From a checkpoint of a small image deblurring model.
Model: 0.695M parameters, arch edsr.
Training: adamw at rate 0.0019, batches of 192.
Data: trained on capsule endoscopy frames (Kvasir-Capsule), 42238 training examples, 99.6 epochs.
Rows from block 5, named by matrix and row number. Rows with one number belong to one channel. Each number is 128 + 32 x the weight over its row's rms, rounded and kept within 0 to 255. All counts start at 0. Numbers have three digits each. After the name is the row's rms in percent of the matrix's.
# convs0: first 3x3 conv (model.blocks.5.convs.0.weight, 64x64x3x3), inputs 0-10, a 3x3 kernel for each
# convs1: second 3x3 conv (model.blocks.5.convs.1.weight, 64x64x3x3, transposed), outputs 0-10, a 3x3 kernel for each
convs0.0 091:191229147153125221170143128091135054155152075168133097129129135144136125135124123117193225116084125136136100191174167165096135175163164117121126098136109062111092120099069114125123158127114104106103125179168091144110145142219154081137193118157147159134108123123155136156090100146115117117113121114
convs1.0 082:119068090108084060094117075112104055127172084128143143136133123123132132111113109172138156157158166121098104165151142111135103042001019107164134123129121112111119120123127135126140135122128110110120091130133110118129144126125151115130142091103158147152128100133124129130125171086171157129102088091
convs0.1 092:086140083106164119124140160175186081104135133151134155121123121118124128153127129140139149103090154168178164136220198115141125150200130122129156110100137124124180106119125136127166127139175106105116113089117146143157088144190093138169129148138159157162135145170148128152136132132157141103159119111
convs1.1 084:109151117163147082165127143163110064177126136163132125145141126117132136124124131109105093123124124130088104153063064155171149062078176127105088120141128103133133124138133126130131126123133129124101121120112149109103121130115116119130134123120124135134100116149117111123121141136099166182085119198
convs0.2 081:157084149152095153143092122150084115144095107132100128137107117115128110105148132095050085086064078101078097118080158142137153107100144130135097123130089144125077056119129081103093088125096184153108177144090181156124146140173132132170131143174098147162061147135067170160089124113140138135141159151
convs1.2 089:129197123134102103124142072117123153081166097099158109114132114128138111133130117155154179166147129131166149066119099099175107090141094113099131132121133132129132123125122120129118123125124150119120146113096142123115100123133113133138135134136098114140113114121119112117105142147067185167094129101
convs0.3 088:152214190129125122188200200128075098114120201137139120142116121127127148123121120142166119120092099136198163144202155111116132140199140140136123144132138104121146118108077127127115128140128154127122125108121132143122118116121120110110102078085154137163128123144143149147088080116153161133122124125
convs1.3 086:036000041150205175115131115172164139119134149138170193157169151143123125126116143118142157127114125141111097198188152135138145087069203155193121103092103136130130134137137130139134137124122149146124127134142125123129156184146124141131112132115160180157118108115127111125152177152114130119077063155
convs0.4 097:063092111154143122164120104160121142190116090152102101133136129141130135149139163135122068165168149133140132218219136148182135145176138125148160150127138149138140122139123125131094125131103076114127052104102110137117172160117169151150115135156134162156129147157140147135112153117141141128131110138
convs1.4 085:173165109111126129146138152167113088165111155132126123137120138148116128136143122133095060135144116161152121109074096185097194084105138127120129116146124101112105130137125138145122126135126134139123147141152124143132075132115086107081094120127128116099131130112114137133090163162169116114114125127
convs0.5 101:147085146206113144178154163156085173205095145130133108142138136148148147162158135206143146215194152155166173136104150099120202091099155170147118134179149103119122125157133063151131127162118156164135117140125094110119138126119149119111138109103129099089083116091108101085086136126095133141146131106
convs1.5 080:119115123069132107101096093112158157135132077120124130121116105131124098140137119065092164102099125125127111085083146095120082131162115139118125148124134148130137129123125131134116128137120128127113146177131141161136110114143131148139123136138137120147134140134135151126111093077185142041161147141
convs0.6 093:156087088083134073122125168092152149046130127105155127110120146122131132148123130092085058060114097063067078097098155125168148134117143127142138148150157181151127108144146140144138107152142136115140138077075149117122138151141127136161129118126108118142186178154134157149148146104146138145139140124
convs1.6 104:188178149144126116125099103066145198047147219044131159108116136120128118128121117119120155133102132109114128077118119000103069112140110136123136130137130135119102131119115134128129131133129145138137153129117140116129136105114124108119146136152106110136130135143149118133144119153022059108155147144
convs0.7 083:192220132146143088171150107117109084105106087075122123133131147128133127174176151188182172139131165119087138211213152137181175091028076138094112147149150155168138147143144128157146148195145123124141140149137108148193150131153135117147153146149154158171091095106077067084090074128129134132136148117
convs1.7 088:155087066112105104097069082125097129131156164136147160127138153142149132161160124160164157126122133096082107144125094118119087141143079148193157137165136154162129130135131140136126130121127131130139135132112145148154070117135126152139102136117149166163145143153124139124088161159116157117158218142
convs0.8 105:162129082107182138160117154103147127093139132138121156134123135145119117140153166171134144136132173159138132029139151118177161061155087121120125148095137133137123128125119167132165156147164160133140185115104118131143108128131073130159125107110110118109113141154107106113101119110101105113096128122
convs1.8 096:118143112121135106082118113140131152126119151150117183126133141122140157142115125114101135096136139073112133140122120087146172168092136130112123154132168117151134140135145139128126129127134119115124122112103146115125138153125131131124128138122131125138116133143133122132204151158122170192192073172
convs0.9 102:135178192076118191139149152122095064114124114167123074144119116142124128120124139139193114095085097159203140170168107168128161210255190137148126139131123124128122105108119092126136138147146131109118135140152152152114110105120117089105107083123148141134160140147190189166131111134171162149122140134
convs1.9 090:109073123131153161147151158118099040137135124123142141132145132124116127107099117180061133154126150150131145179136150081098103063039056149149133133079098128114115123129125130131132125116119134135108125121123134108106175176156140153135129123127134130121127093119121102116134194128135125124070034091
convs0.10 100:107066110140116109136119121099112107112129120125155170098132135141130135164112143107115124127157115124135128070098129155125124113093105127159132137156138107114134115141104102159137143128116134153147112108134092110144098108111106117102180181144013046000099112159048075143197211153156127137158150123
convs1.10 097:150082096126087107155108153107119191156094123149111150136133132123128130133151131106168151126111088152168150142241175127187110160186203118120131133141133168174148129130140133130131128130131131126137137123145154136135142128148145154142135158130104159160118139138150139132182041128095122148126213174
convs0.11 107:143120138163185136152151112087100141103118096123129102151139134134113136133127129140064165085130112152137151092101124128106137092139078167054117127129149140163141141119136150134160113112130108078111155139172121117114171150139149105151190153166125109134094101104109127104149147120118078139113125135
convs1.11 148:166088142123119113123144119109136128113156106099120126118135113134163109117105118185159148153062176132131127146114128123234108059085059106113127119122131117101143120123129119150148123125127123130130120153132118105118119125147136069151144131113126163141119183148117091110103104082133255113127091109
convs0.12 090:114129106144105050162117080102071138139140190140116121134120106135136140148159128149179140180177185168180198162217127078092094084145057132113136136096144109106166140096104138124104136126145132111108109125147156168164158149131168159138115129139127133115122122119141150125115131142152141121093112064
convs1.12 080:124071132117172150119147123134095106142079144112105158137146130120113132144142131105090146122115128132154107163159139219152173219173135154183151134116140178156163125126122131121115127116126119128122117112121119118121097119108087107085100113048131140118117089105151153142116176158146073099159128141
convs0.13 087:150152124153130118134153131149109139145126116120131120093113132095127095103130141128110123116125144078098145125122088157204099098107067108127135095123160120143160168137172149134127112168104110118130109118086155145138147114087156137117152159151129134100192138117105089160181174168159171126155138116
convs1.13 096:134144220150146148122157112120126173129160130171126114127132117138147134145132139123141143091115090119123098163098096089153214186203181138153105122138127145165187120128119118131136129132125131138145135141149134126135103112101118130117130130131130122113107124123125121130072070079055133121124144128
convs0.14 103:132162133103100096112133068136143143130129105133129104121106144129156177138132115127158130122135122109144136204121134117144131144102117128130166170181166185184167101107100103148085102092121101127142113136112127106104148141143136091126131115162137116165148142140099095143158141138144174118157138147
convs1.14 076:122076142161114150161119114153101092143133109102161116115123127140142141138133122114099115142118126138124132110070053091106132062109054118122108097142114105097099128130119134122126128124123136136129146135142129154140130108110120139116153133130128136123123120117114126127071149109155171151093115081
convs0.15 110:161080083108166031141124125148126151073144112098139123124137122134111106115113105186164129104185216139153188127115101124092120143112043073130177100091228101101175130119148157140141139132148128156183136088111147111181139142154099169193121166171150127125138154148099132079135150132162150160161149128
convs1.15 134:150169087176171114161114164153128170087121226163121105126126158139120166146149125091127151103111104131143112126161089106124168168161049121121154126108155104154118139122119142116119137128123121134112127119127106127116115128105102122087120119127125113129123102125135154113148140121093056139133145086
convs0.16 130:104075110147137119128121118128135151144142123110118146138196177139102118156089095146147115124144117135111107120141139120131124108106113150198161115183175077103120132113059086097120151104137126139127094108158083074129136131141118113118131141127157227144128149153151073134130202182110088155115101127
convs1.16 103:157163156141127155139201164127145128151166141123105124114123126136130135134129089136117120137157155121147117111078101138122149137147104140127117121116105113129120143117121128104118119144110149149147142135133129132137111130126135105118119094123147118137134141134143173148120130127173117124120086082
convs0.17 120:121153116071181141062170119100128118023125124087123152134150123126081102115101125107106168056099179085087167133122147161131150181086136102107116099086088123091115166134118205161088189126104110112117113081117128098123121115153101111141125139151149153124190097109181110131125130139127091129086140118
convs1.17 096:157132143165111103126111105063098164056131159086138114115130135114138136124140120167126156154127134136116121062148103000137104043129067122131157104137168143135156144125153136126156138129149152148122152132110127141128133132135135135144130127140147119136128102134133139130122106090085090142136166105
convs0.18 104:113113124148137134170152135155165160144136122143137143093072126107089129094000080125133145118131132122138134130114116138103108122086111116109085104120121040054107113144151000074150065108145183172164126107141117086107120139129128141120153156130112087096098089116000019125190179169176192162153168160
convs1.18 129:140104052147092061168144134150078119184087014159149139138154119144143125134152157132144128168103109151143120044191145099170112120100136151121150158147184137137140119103141122106146135135134095079091128092107132127152128144120120153142131152144097127131138064072144129126130084093101104099115105090
convs0.19 083:105108125053112076120107101174147137102109109119108116122147126120145126143123109184081087158169145150138128117078062083141109140138103095049052157142122135131100118115167129142144140133109084114104088078075118094106154124135130165161120154146138122114171150161156152151096157130158154149111139147
convs1.19 075:120165082139162110146128142180160199129087130149056062131132126122118119122107114137103101126158074128181114138127173071122228124157156134098153140096134152128117130142127120138120112136124118130150115118136149129128132139124132148122150151127131106102117093100149123109115100168073131121151129168
convs0.20 107:095079070193106091110091122153125115161165181161138177119137108143128138154125108080115138180163166138156170086142131120053087135170140106136156142142147123125138173126119137144100130113142149135115092131153100107096103112112164136129162148139103132117090111131102131125091111134101133156122149137
convs1.20 086:120109129106156114202204179098175157106112158114134148153122133154106165129136142089114154083131157135133147125118115208163203109178191149132106140142166110149158127138122134136115123131123131129138142136155125131140136141119113116117109114118149132124139115134121152157157142118171088187110158179
convs0.21 109:192143155092131124170133124139135184077121163105107112148123136149127132157112123132160078061080079149155108153154099129124121129162077173167185134111146115096119084101114122134120125152149139141156146134132151162178106153102085166142081132123123126126137132104137131090080075111138132112087078080
convs1.21 082:094020071086155123063101084145137059104117134111113137124140143130114098136112123134104134147127137138136130197139113100076091192108088128139133129095119133135135127124140120138141128131134134146104135127102128137122121149158107120146111114124121154150120117124154135141143193230110107108193112153
convs0.22 105:097061143154162093087156129179162197196159119111145136124131153155096148123111096128077052100139104100121159128143146134141161141114154080148092056120156148071151132163141141133163167139121092143171091090143167127134131122118162143127118144128116134078151108150120094120167144029144121096134138137
convs1.22 082:078125205147124140158125138146060125153072091109095029143119127124137142114137138100127148152120125161151126134120133103139153123131111119116085135166148159133136135137134139125109136128122111119141134110134144144114145126112119122118128140129131143121123133154130127135152121122113150120104169139
convs0.23 111:136124091065148156101173207138130133160150108157164122134148135122129125105098142133150073094129152048056162087124129120093064167104083135135120132104111115104107126130111114120137090119123120147153128148135113144103131130105124114115124120136152134150151150149145141128117127159138125101157146144
convs1.23 098:121026079194081126164186171160144117157126120135104108108129132119131135140129133089152128137059143136099117112201126099158158114088164127120105129130116122124129132128132126127135126124120138102109131098121131126129158136107116122127093138136123155149128104110121111110111136159126129156110126134
convs0.24 087:193179076124161154094136133146104101101134109077144139099123173106131152118110160138135079125109116149137118158205145124162126134137101099119158118108140128103106148128132140126134107130114132101148141098113169129124153161126160174125119168151113143180100118176108141159089104120116139107059104114
convs1.24 076:062079170074124162137138118152127131194091132166101096120143128130132144142156144091070133121101158149141155180140036135074136149116104141148160153117133185154158134129137144127140146123129123134122136116149136135122098106135072126122096097099097133130124096125125139168132215158173176173160174179
convs0.25 096:080075098113115094120110113081118086104112099106141155134140122101111117125135128117099141156172137089053095092107160127142124059000089107127140142167157149131126132137153147115141106108129115136103151126103093127142135141124098121120139153130143149141133124129115105150136143119109118159138131099
convs1.25 101:098157136149144139134153143099140173138133135183146102134112122137139145144152136150130117122129112092165149112121179129140139142232221126076102150152144142120096123123132141128128134128131118120136135141134119135140109097114125135114112123118132097114126130129115131124140095110095131132146187171
convs0.26 096:122185138129153116120143173171181137171148114151121080101092133125124120140135120097161136136117117107125104176153077167159108136206088186154127199139130180193118111126094145088121116116136124095160114146138143178144131107115151110110141101121088154150139130137161150155136114087098122119105131184
convs1.26 091:090058142092083178132105120177183092168160135125086132113134126121128125112109125142125128107134160137114137194105105194096083160072135121159115141134131123116109125121128127124130125116121140139123122145146156122124132176134147154130136146121148159131133139126129140142100195121166173117117065143
convs0.27 103:123165191163131201159126177172102150237113202200131144133119136127120163134120152151157122174150063145176118205185147167121123117165144127124100092116101086119109096105098099119124087107097100101131085133148103140136130095084180120066140107090115125138104111131103121127117122120120151123122122136
convs1.27 080:111128163106102147089073117107087057108110098141147121151135122155116120134127140075114141122133149117113133131128198159107145114045081156140124153136126133135138112139122122156122123141125132132121141131125120120111119121105105120133115119134137151107136133107113114130166165112195133097113112136
convs0.28 086:121094025118159050092137131173127116137111097133130147097127125122123126159132098148151129103139196091111132097171175145163140160201109089121138119126161104092136115113123123109149113114149080114093098102104123116123112167167088156190101130126158142146145150140150149115134136168128151166134144128
convs1.28 084:212187133186164101193150173097101136139115179103135122129125125126119144129130134090121138137128134167135139120081105087064172085093181139133149110119146095111140125120126138127132125135127135129135138132139118117112126117093110097102122102128119108120119113125142138119169137138117090156112110142
convs0.29 116:028090144102118118140113081078100182135107085178139128132103147123133162145141132104089172116169145133169139143078107118205161138118135134118159134152134099141121142144154122115098117118103114144128128112113091125140125115120141138146160141133117104157135147103145109093211234134159109077163116099
convs1.29 106:240238150155118160143199145087090150152177105163166118093086124117131126146129126117131139142110139124160117010088149182152133158149093107079134149147123123100100129124124123127124124138125152122144136129128113157151110106129153138137148168145102086139126144129142141133044037097134180102165147119
convs0.30 115:134093178151088141149154099174117145195139115191143084123120128113120144124122140186138167138163123130154149193128095149102103136116083125114076117179132116150161128168109090151062107139142087120120111139156098120116152150118162140088156124099154121085129118020121102082093120173104112186109093149
convs1.30 112:143134093106141047108111064134108139088124093111136111122128140128134134132131123125130090140111094135106098124108157111134043092099007138145169152118176159137120135115130133115135140126132128130118139137109135127119084116148099116149124121138134109146143118145137108122086095151139169119127138109
convs0.31 116:213237176132131129140145144142138130163152131142123107106117108139140137138112109148206163108106117138157139134139111166156153149179163127115101131130121110131116166143076127119127134136158094103078139130132158165138117101139098080121073047080141160126140147120136127132090074127121140125122148141
convs1.31 111:068000006148137122115103106129152083119135107107145160152157158144143126132137144137154153105121133102085101242255226090084104121050155129197158102105119134131150120125133123136127120145134130130130118131137137138132161188159133146152140128146177179181116117128141140129155204182136146126130040128
convs0.32 089:156174153107154158111145137118130107099134144106127119067090084085078109108117107148191160157161169150174149128141081131104118134148130159196174139147141122120106126104093163179191123149165107130157106134191126150143115128119112126066112116068087145104102129151127130105123122136177181143171194185
convs1.32 091:105091077116120113134151143116109059147138110126073119088135130123144117127137113121050092146146105134160152148136086173165116110154106179150141199127135175150186137122122145125121141115118121129087141129129145130132129124136115111127113114118107120124150141143127135138106226127116117054090074118
convs0.33 107:113065123196115131156104123176108149222108083120118130144140151157130139143134142175123077187171098100091076155095103088129143097085106132148094155155134142139099147146128133121113124133114105133137101139113089139141162131099144124117130140130142144136137130153103120131085131100087107128113118110
convs1.33 076:145162119109111137097161161159169131151133093116116086131110124161127127142134130133133115122108105136169118093112115176110191153164153107090102100129128112101111123126116126135108127140127125127130139138135111143139126113110153147095154157126121120105140141103119128116102100138204154124154165137
convs0.34 098:159195112068103095156160126081148113037138147128123119156103107138153109153152107135144158121115157154160161130126141110137153156153145119118188164144163136151140072120149096081135114129170155145139146116124150123122086085111084099117108108129120111167138131117221192135141112148169172148124148148
convs1.34 088:182165138159155165148140147091156137124147167159163192132114123148130130133099118137101124101154141116138137140069059190143158064065115122136134108129113092111123121129135112128132116127129133107107097112140113110123133161133148138126137144120122101107135125113121118122072134114083151155089076114
convs0.35 085:122110108103135143152125095132128113141139124143115141104158164207145044142075126102096114129130114122105102066134181189179090105093112098153151161145113158138110121123144170127141137132132151152099150106080108105115108108121134134117119119119075155142167129051121129199122165171227137059093098180
convs1.35 122:100113132093114133146135119113108142062143173096114092123102118122134128134127113129128141115136130123139138124140204138186192173189193108105112127145124149117113115127134117132125118115125147121141123129133134137138130125137145129149142127135139131127150132153127151136148127128114120151124154124
convs0.36 070:127151153119030112155122130148148146173098126141153143143116131125157113150135133114184181156128132153140142146166153110165128125111151108126116106142093094154148094122063100149131140143095099115070096145080097130120098080105128101087107129120157158112121127094147144160135146130146188166133165147
convs1.36 104:178119119125063089172158108113124104164135066141165106136131113146171107118124123171131144111086152147103102112130139161223074035080054128157158102128152104083164138129125132157149128125137119126137135127126112128147108129125137151165152146153107147137121148141122103115109109126133181101072097049
convs0.37 109:041017060088157147083107152141194124127184140145163159127150129131125127129134135072119103113188170119159151039115117144120139169170153092132153104094138099107119113141148121124091102125146130114142068108115089129145149207124147162139128120110158171170143152156167167147158179164131128149150125144
convs1.37 096:207176218154132164178181200089119079090099134107108111122111123134099119135127131082063118101106159162130157050031043105105162125151255143114105138137123108133125139132119132130119130132123126133120148147134122134131130130128119097124120113134111082085124113108130131129135138105115065125109121162
convs0.38 086:133137154136126119131140091111133134141122100100119138136151127107133116119108126105075132125134122104074118105062143141139116126056125079076062090139108119131106110140156118117127112096086082151128115124114123104104131115119124107108171167150109093112149133109086053111176185126102126119141147135
convs1.38 092:117157136130096123115126113100157198104143101092094047125107116130139130146131118162209161133148137103176134134134200132178128164175081134109122151172150151127104123121130121125131123130133127120141130143147119134129123105127134128128161157136135119136120142139115123135121066100135171137166164106
convs0.39 080:132183128136110172167149111185147163138156150141143118124117132118133151166152126123137145103107130110142107224197167164180169199183206135113157135133080129168117140153153130141131134152145110101093104158137119131109134108146103049102128082135158152175134146145157161141126150141135131128134149137
convs1.39 087:137154106119089102132132188097068053132154078096098123127146147127135140139126125160139129114145140113087119115122000124138076088003031122164187126147128107111073123127131128129130130134120116127120120127130131130124153124141132110141134136134132132150131125126105112106091127138136153151138118057
convs0.40 090:137183162203129106185135119149165151115091163146153101131115122120145122148138105070097121137178074092110102166173150093152174125113217108137121138103107119151144124127123143152122129151149114080077108138024095078084074052143108080101113106125121112112123113109123133137119128129108131166126146141
convs1.40 122:121084151111093100097117099133130126157117084133134118118138117130154108109108122108166133144093173164090131082140114168197084095081093113141118120138139125120135127123129113139134125125128128123158137159136151127169152131154175086177172153132114149144120163144151102126123080107126144139096121110
convs0.41 098:132128066106163046084142089078169144045164102041157148126122110123108129115091120158182199116171255128136201111121125113150108117132121134123152161151211172144168136142137137123122115124123139164154172155159147129155118124175074118191118134166142099131145117128122100116147115122156100124155112109
convs1.41 090:127152092140140090114135132069133205083140201064092136124135138112144144126137130111132134122096114105114091102106113078145144120159147103112145093120151103111135126113131136114140134128139108122138118123128110119135131103094136110096139125097119127155112124146114131133088097125069139157128166134
convs0.42 099:150152091121142065083103128127152109071141103030122148124132134153131140126124152135169132124179191121129157106191127120163137097120109084125124141135157140128132161138145100098132102117131068091097048083077072084094112129134118166161095161148130150113134119146063083097159146145169144166130146150
convs1.42 083:157130152156144172178127148158140155209135194151146153122110127108098142114131141117103141100118124115129135144111072106097191173166255129149129110130126130140150121136133127127125130136141147147175165140161158146156121116102125132116110124130128135130113118124124160147111123137092066147143155173
convs0.43 083:124087103097092162101119133116121123104101134117082077092113128119143118147142070114111110077105135080129141146135166121115143136125162193135124178176173184179160188138113045126171096135138151147138190163129179156119121117149103111163112140177155125135174197121147162124156172144166153162187167162
convs1.43 076:165121107146125114084158129070160114095204127046188120123126137126129142129119128155138193153129144124153187060144076049154130093065071112107100119127133126079083117127127117126108116133133138128119130130112123132130133138106121143120127116123120139132114109136134107131080132128117184153119159102
convs0.44 120:125156107154142105149107145168149146188126138142136115133135143149122130127143151126106120127110150118108145189123072164135097154130101127111151114134152101128117131152138121150124131137175083092110079103088076115109138102073151131107132131101127104137102109122107110082102141117102127167106112141
convs1.44 123:118115110116093196125114180175172097169161153173167187128126126129137118132134127129113130128111151135120130151110064173143153139128201133133136147148117126139136120136119128143126126125129144163145127138167119139146134116121134108108124117126142131118136139110131124124115111111149174042125131161
convs0.45 125:034121178177064181113107174156142118223131147196153090127106106114126136141127126082129157214132046128132122167167150125151163067144224120142155132148095116127121135139120132133113130126131155113098086137134129182147148108107202133095171144141124153150121133140143130157141120110132138124138123116
convs1.45 122:117099169080089178127131119131124071173098025128122140147133111150126122119119146140104123119128129122120134129103117194112091081107151137135092116133119120110121120133129126140125126130120122121138111132141102104131119135104129128109104122111130136102117119099110120135071164087174165078059125179
convs0.46 104:136148113125145140126119125125132119120139144130117127149078007185154061132164137124119147131108128129127123104133135125139149142146131060065133092026068149105056075029073165054105161135157137119090170165096150171121108085110113105121113107135129028077179069000162170083130070107200166096173170116
convs1.46 113:152124121174163139186175152132145127113165126146178139133150124134166138109105100124117137138124137142133147130178123078134115097116120141159129127148139133128124126136141120135136121130123124137116107141120128116114163142131125143131123119124129144161115121151127112147122125121096119125122153118
convs0.47 098:148150099162164087141132114062168119071163079123132109109106124118148105135145107152150167163154192168130160029111126034155125064113120108095155053113150063116141161165149164121157159149138114116123141105130116104139089100131087107140102106132100105120133126116111094126190135145198116127186116118
convs1.47 111:157143112139108110142123107097125146186129148146131150094129127088146148131132120114123127142124117112120111116147085114154152229153137133129145132130146141113131120115127125108149122127136123110127123107134140119119113135143119144134108138112105126155093128153132134122040093093000157178125137093
convs0.48 133:132134137140128105132124115139136133145135123115133131134091113137000107149032129132148114135145138135124140151153093154128102141130125110145122105153164109134151115107153063142204139116150076104148042090187070110157126118121130124130137133126116130103115089155136094136120116138087070172109118139
convs1.48 106:145161145136171161142168164158163130134132159118138126132144139145140157135141125126110137104129123140146122142146123159150147118138131107127125105108107099132117140132139162142115140129129114136140128134144110127145133125119123128117121124117131134117150124124120139144072144156117110125105160164
convs0.49 099:099098104164166151112103108121121124139134124124136146130169174082016008184224189118129117136133128116115111143170160114074073134157155135145118101104110131135120163151142105093125146169170132116100117119113152138118129127124127119114129142136163198158078035068174190138121139143055018039166199189
convs1.49 145:125123126133139138164155165115131130121134117128125125126131117131128133122124120122119125135125135135135136149151160179172223165161160142136125143133140148149138125130128124122129129122131127126128134130134132125127134136136130126137127122135143129129136136134130137136145143133176144189147160140
convs0.50 071:107051095092088083080082094103108055080093057076075048140172123153145111135131118139096059110129136118145162151096051101103097110134135113186159123158188104104145127114128132116116151118124112129099170112076164131112154165125117175152091161137170160116183148140205168174102157170162169173135150141
convs1.50 060:172202158173190164181186191190189139194163179162187183108106114108106116107112122127088120153110091166153113083103168103118186166150134114095112078073116102097107124125117135139124123128121134127108146138141142134144147139117144132119150135122106111091103094087120111121079103132084105117120136158
convs0.51 091:134119082119142104115103106107121162097138163103121154156109165146096101104177124135158118122136134132130129087171175077115117055119127192101092220102087184136104101026084159061145120057121135068079154071085146122097152154130119148135100142140134156167148096187128149170127144177181129097129165104
convs1.51 108:121079126113127133115121157075058060130059055106089068114119121131122155118123123124140126145132145151131116114110094145149144145151103151118129152129133121103127111125124117136117108131131125107107150120122117123096148118116120123124132118126138129106132138112117128111158110107127154144166156136
convs0.52 074:148129145177113149153128118113084090145075086129111094122113117127156118120137122115103092153118100125123124149099134112099099114080116094086117124171130120174143129110069143132113089080086118168127164196151102126126126107118137117139164147157176128167139116123150110117159176187148174213180185191
convs1.52 106:123114103122105123102111104065142157097124100110162124118138139129169136129139129114153145146137135095114094120149173134165102097072095119157128147156148096109130123129118124143132123135129123109128111107109107108123131116113142108127150129137123138126117127119138123131100054062133173148104117144
convs0.53 084:104109096139159085097123121132145125145164129123127131139110139153043189169162120099130062114157110105097094139157117146094163133145152134144115151135194148124133091113094071105117118159147142128130091080137139126123128117105132135124119125118122180113150126184162165112167146163153052228166180126
convs1.53 106:156149147147127144152149156101052085064078172061036140137124118148116123122111120113116133116123143144133153120109110151168187145196169129095127133112137101122114124114126132110133128107127124130132146152126148132131147130139151127132147130130118122127121131135122115127154129151174037121144128162
convs0.54 106:139115126146151169079150177136150164091165163132150104121130114103139118140152129127140136117113119109106110099149102094076079175148059148156142127114116155170163129102142158137123075106137087098123114140147131154162113125129112110111064044095162137140141120128123130136143108133131120126157155153
convs1.54 101:168131126144155098100045067146126095125121117088067087129121124129138131107119124145139118125126104095091091169126168151118088227130093129133141132131139120111136124120118127129131125127134128127126136118122139101107118130154151149159140131137138121129127133156127117114133164135108130152105066095
convs0.55 089:139135156082095145120138176160140125143113126185122098114124127123126131111108124114054064099073054129129106099070097112152138109203142119138108117120094117109094124132137146125185135140176134158145187119119193189164108107108130145127117107102122126113147153143168166173104145145164143149141126144
convs1.55 076:092077080129132149112117109177166105167113073118096108138132122147132109137113141131183131152149134123189140115114203072129115112131205128128140136118129146144164130125134126141138133122132124111113122117123122102127123172130131150134139155126113139130106127111140102136106088150076149104148086196
convs0.56 078:122089103095081070146120138110095131115140151157126094084124133120172163124153135110130116117185176156179172140084113165144147148176144159120120136151160132130119116122104141156102118112161125104141123078066177173141117131101144161153115111112137069120154196143122164106112126096122198154126152135
convs1.56 110:150156201176218173106123140148165146092112178115122182132144144137102110137129143139114148131154119159132137132143120041020164151203200102129138073095139127154161118117109111139120125143124107120123135124156130136145169142147117133138138142154096097116096107098136121122166182159057037112133119193
convs0.57 120:175175109126174110122146152082144103057147116092148151119113138122135105136127132101162190104138178139109160044147155120112101133128106163138148171123167118113153113092149130074128142118107150115102171120105146098113070119144048115143094112112087103105108066132068085174135119116181146115157159089
convs1.57 110:175110131104105122126117133080139183181098119162121146133128139133123140134135124076131144101125122128119129158195163186128144161105149148145130116142105087149120127127132128130124139136127131129137126088131139124139138128112141135117134127120118134132125128131122119127155130159083076180135127161
convs0.58 100:168120166222121163211135161220123126255141118215131114109112133109111158118124144155136093184148056140155085147128101139141123109141122092140132045121110079135112156117139193118140124111153071109123000122138041112128144109097173124083163135111096121125120146113110134093107146110076127139113108133
convs1.58 138:105123131083104129095118116232145093224137057217130131153120128173130133142135136125133076113139117133147133212116138242133113171107118126146134144147132118127130122128132117133134115128134112131142115128148112123156105128122109129115102129109127143112130137110113111120083140151167152105122117129
convs0.59 102:149123168193137163159133069160175211171142140120103123133138138140147139128143132130094110153131080090085121207096112158148131127074119087078094115133092120134100118129137108126109100109106100138140104154141107112093187119123199130111163151169133125117145122098108103103128145113143125118124132123
convs1.59 083:163143125122082104117119076165147174142146050106072062125119120136143122130132119136134123143141129147157120100135171158142071146171030094119129138154123163128112133131122132133126127129136132130135129140122132138126080101127113121149125137128112123118130149127115132128084102110164173099177163070
convs0.60 107:138101219146104195122118111154137156136160191139124167152161122162162140139135107090046121113063048129085082140113107136164170134129114121132103129149101119112114112091122136135142128155121115148189134159218115113144095099110121093092151095104126110148154132088123095111174136123158123111152141110
convs1.60 089:120129102092127043133110073138136097145184060153212110108115127118140146130134125154179096153183089117139115147150208104187064152145018113143114129134119135134109126125121126123129130124116126123123122121122136128120105133189106125167106131133132122151129125147141121109123073134075156149149146091
convs0.61 126:111146109109177083082130070118127100081151094099125144154146124168113133128103114085147099071154113098106131149182126182105146193092138129154129113124136111115124128108138153165170106090131114097144089092138118100143133127137131142151122131143110163114173147153166152134153137155166040168164155148
convs1.61 117:118140147140113135136139135134119042073145120117112070109125134122130143123153111162112146148122132136133136096128101112147146107134111126141123137144139163143120138127123149125112134113127168140120169134116135137123117131131127126137131126137151131116152128132130149130121213090164136132112195084
convs0.62 099:032148166086147175128150175121133147075124193112124137134112116124125130109109130130160121131140120149168146126192108128156142065132107138146153150115096156134117125139127120132108127129145170136139123120117134145148120132080148146103120136118127130152137127119122090093110120115137149107106107117
convs1.62 079:069062133061116157090083116180086080157098144160154156125138126135126121121128131111081142084118154101082151176149102147104142120125191148113089141119114130128122130130132134131131131127136144136100118117091133131112105132129106137144091104166152146107126122109125132123149202115139115086098114151
convs0.63 103:132140139126125155128116153151116140132117168139132172164141148107173109041175087129104120140094137145105132126123145104132150106166158130125133145134108145148088123131111133130102130132076120111103142116089149122074128128129126130134118130137128087160132139128119168130137109121145168066134195049
convs1.63 133:131152111131139118161166135132073078150101080087065077128131139128124128117117126122129129135138137136146142131148128133150126137168124133126126123125119129119118131122133130123132121126121121117123120119132134154128140137132130133131136135122135119127130129128134123140143127163147123112166137114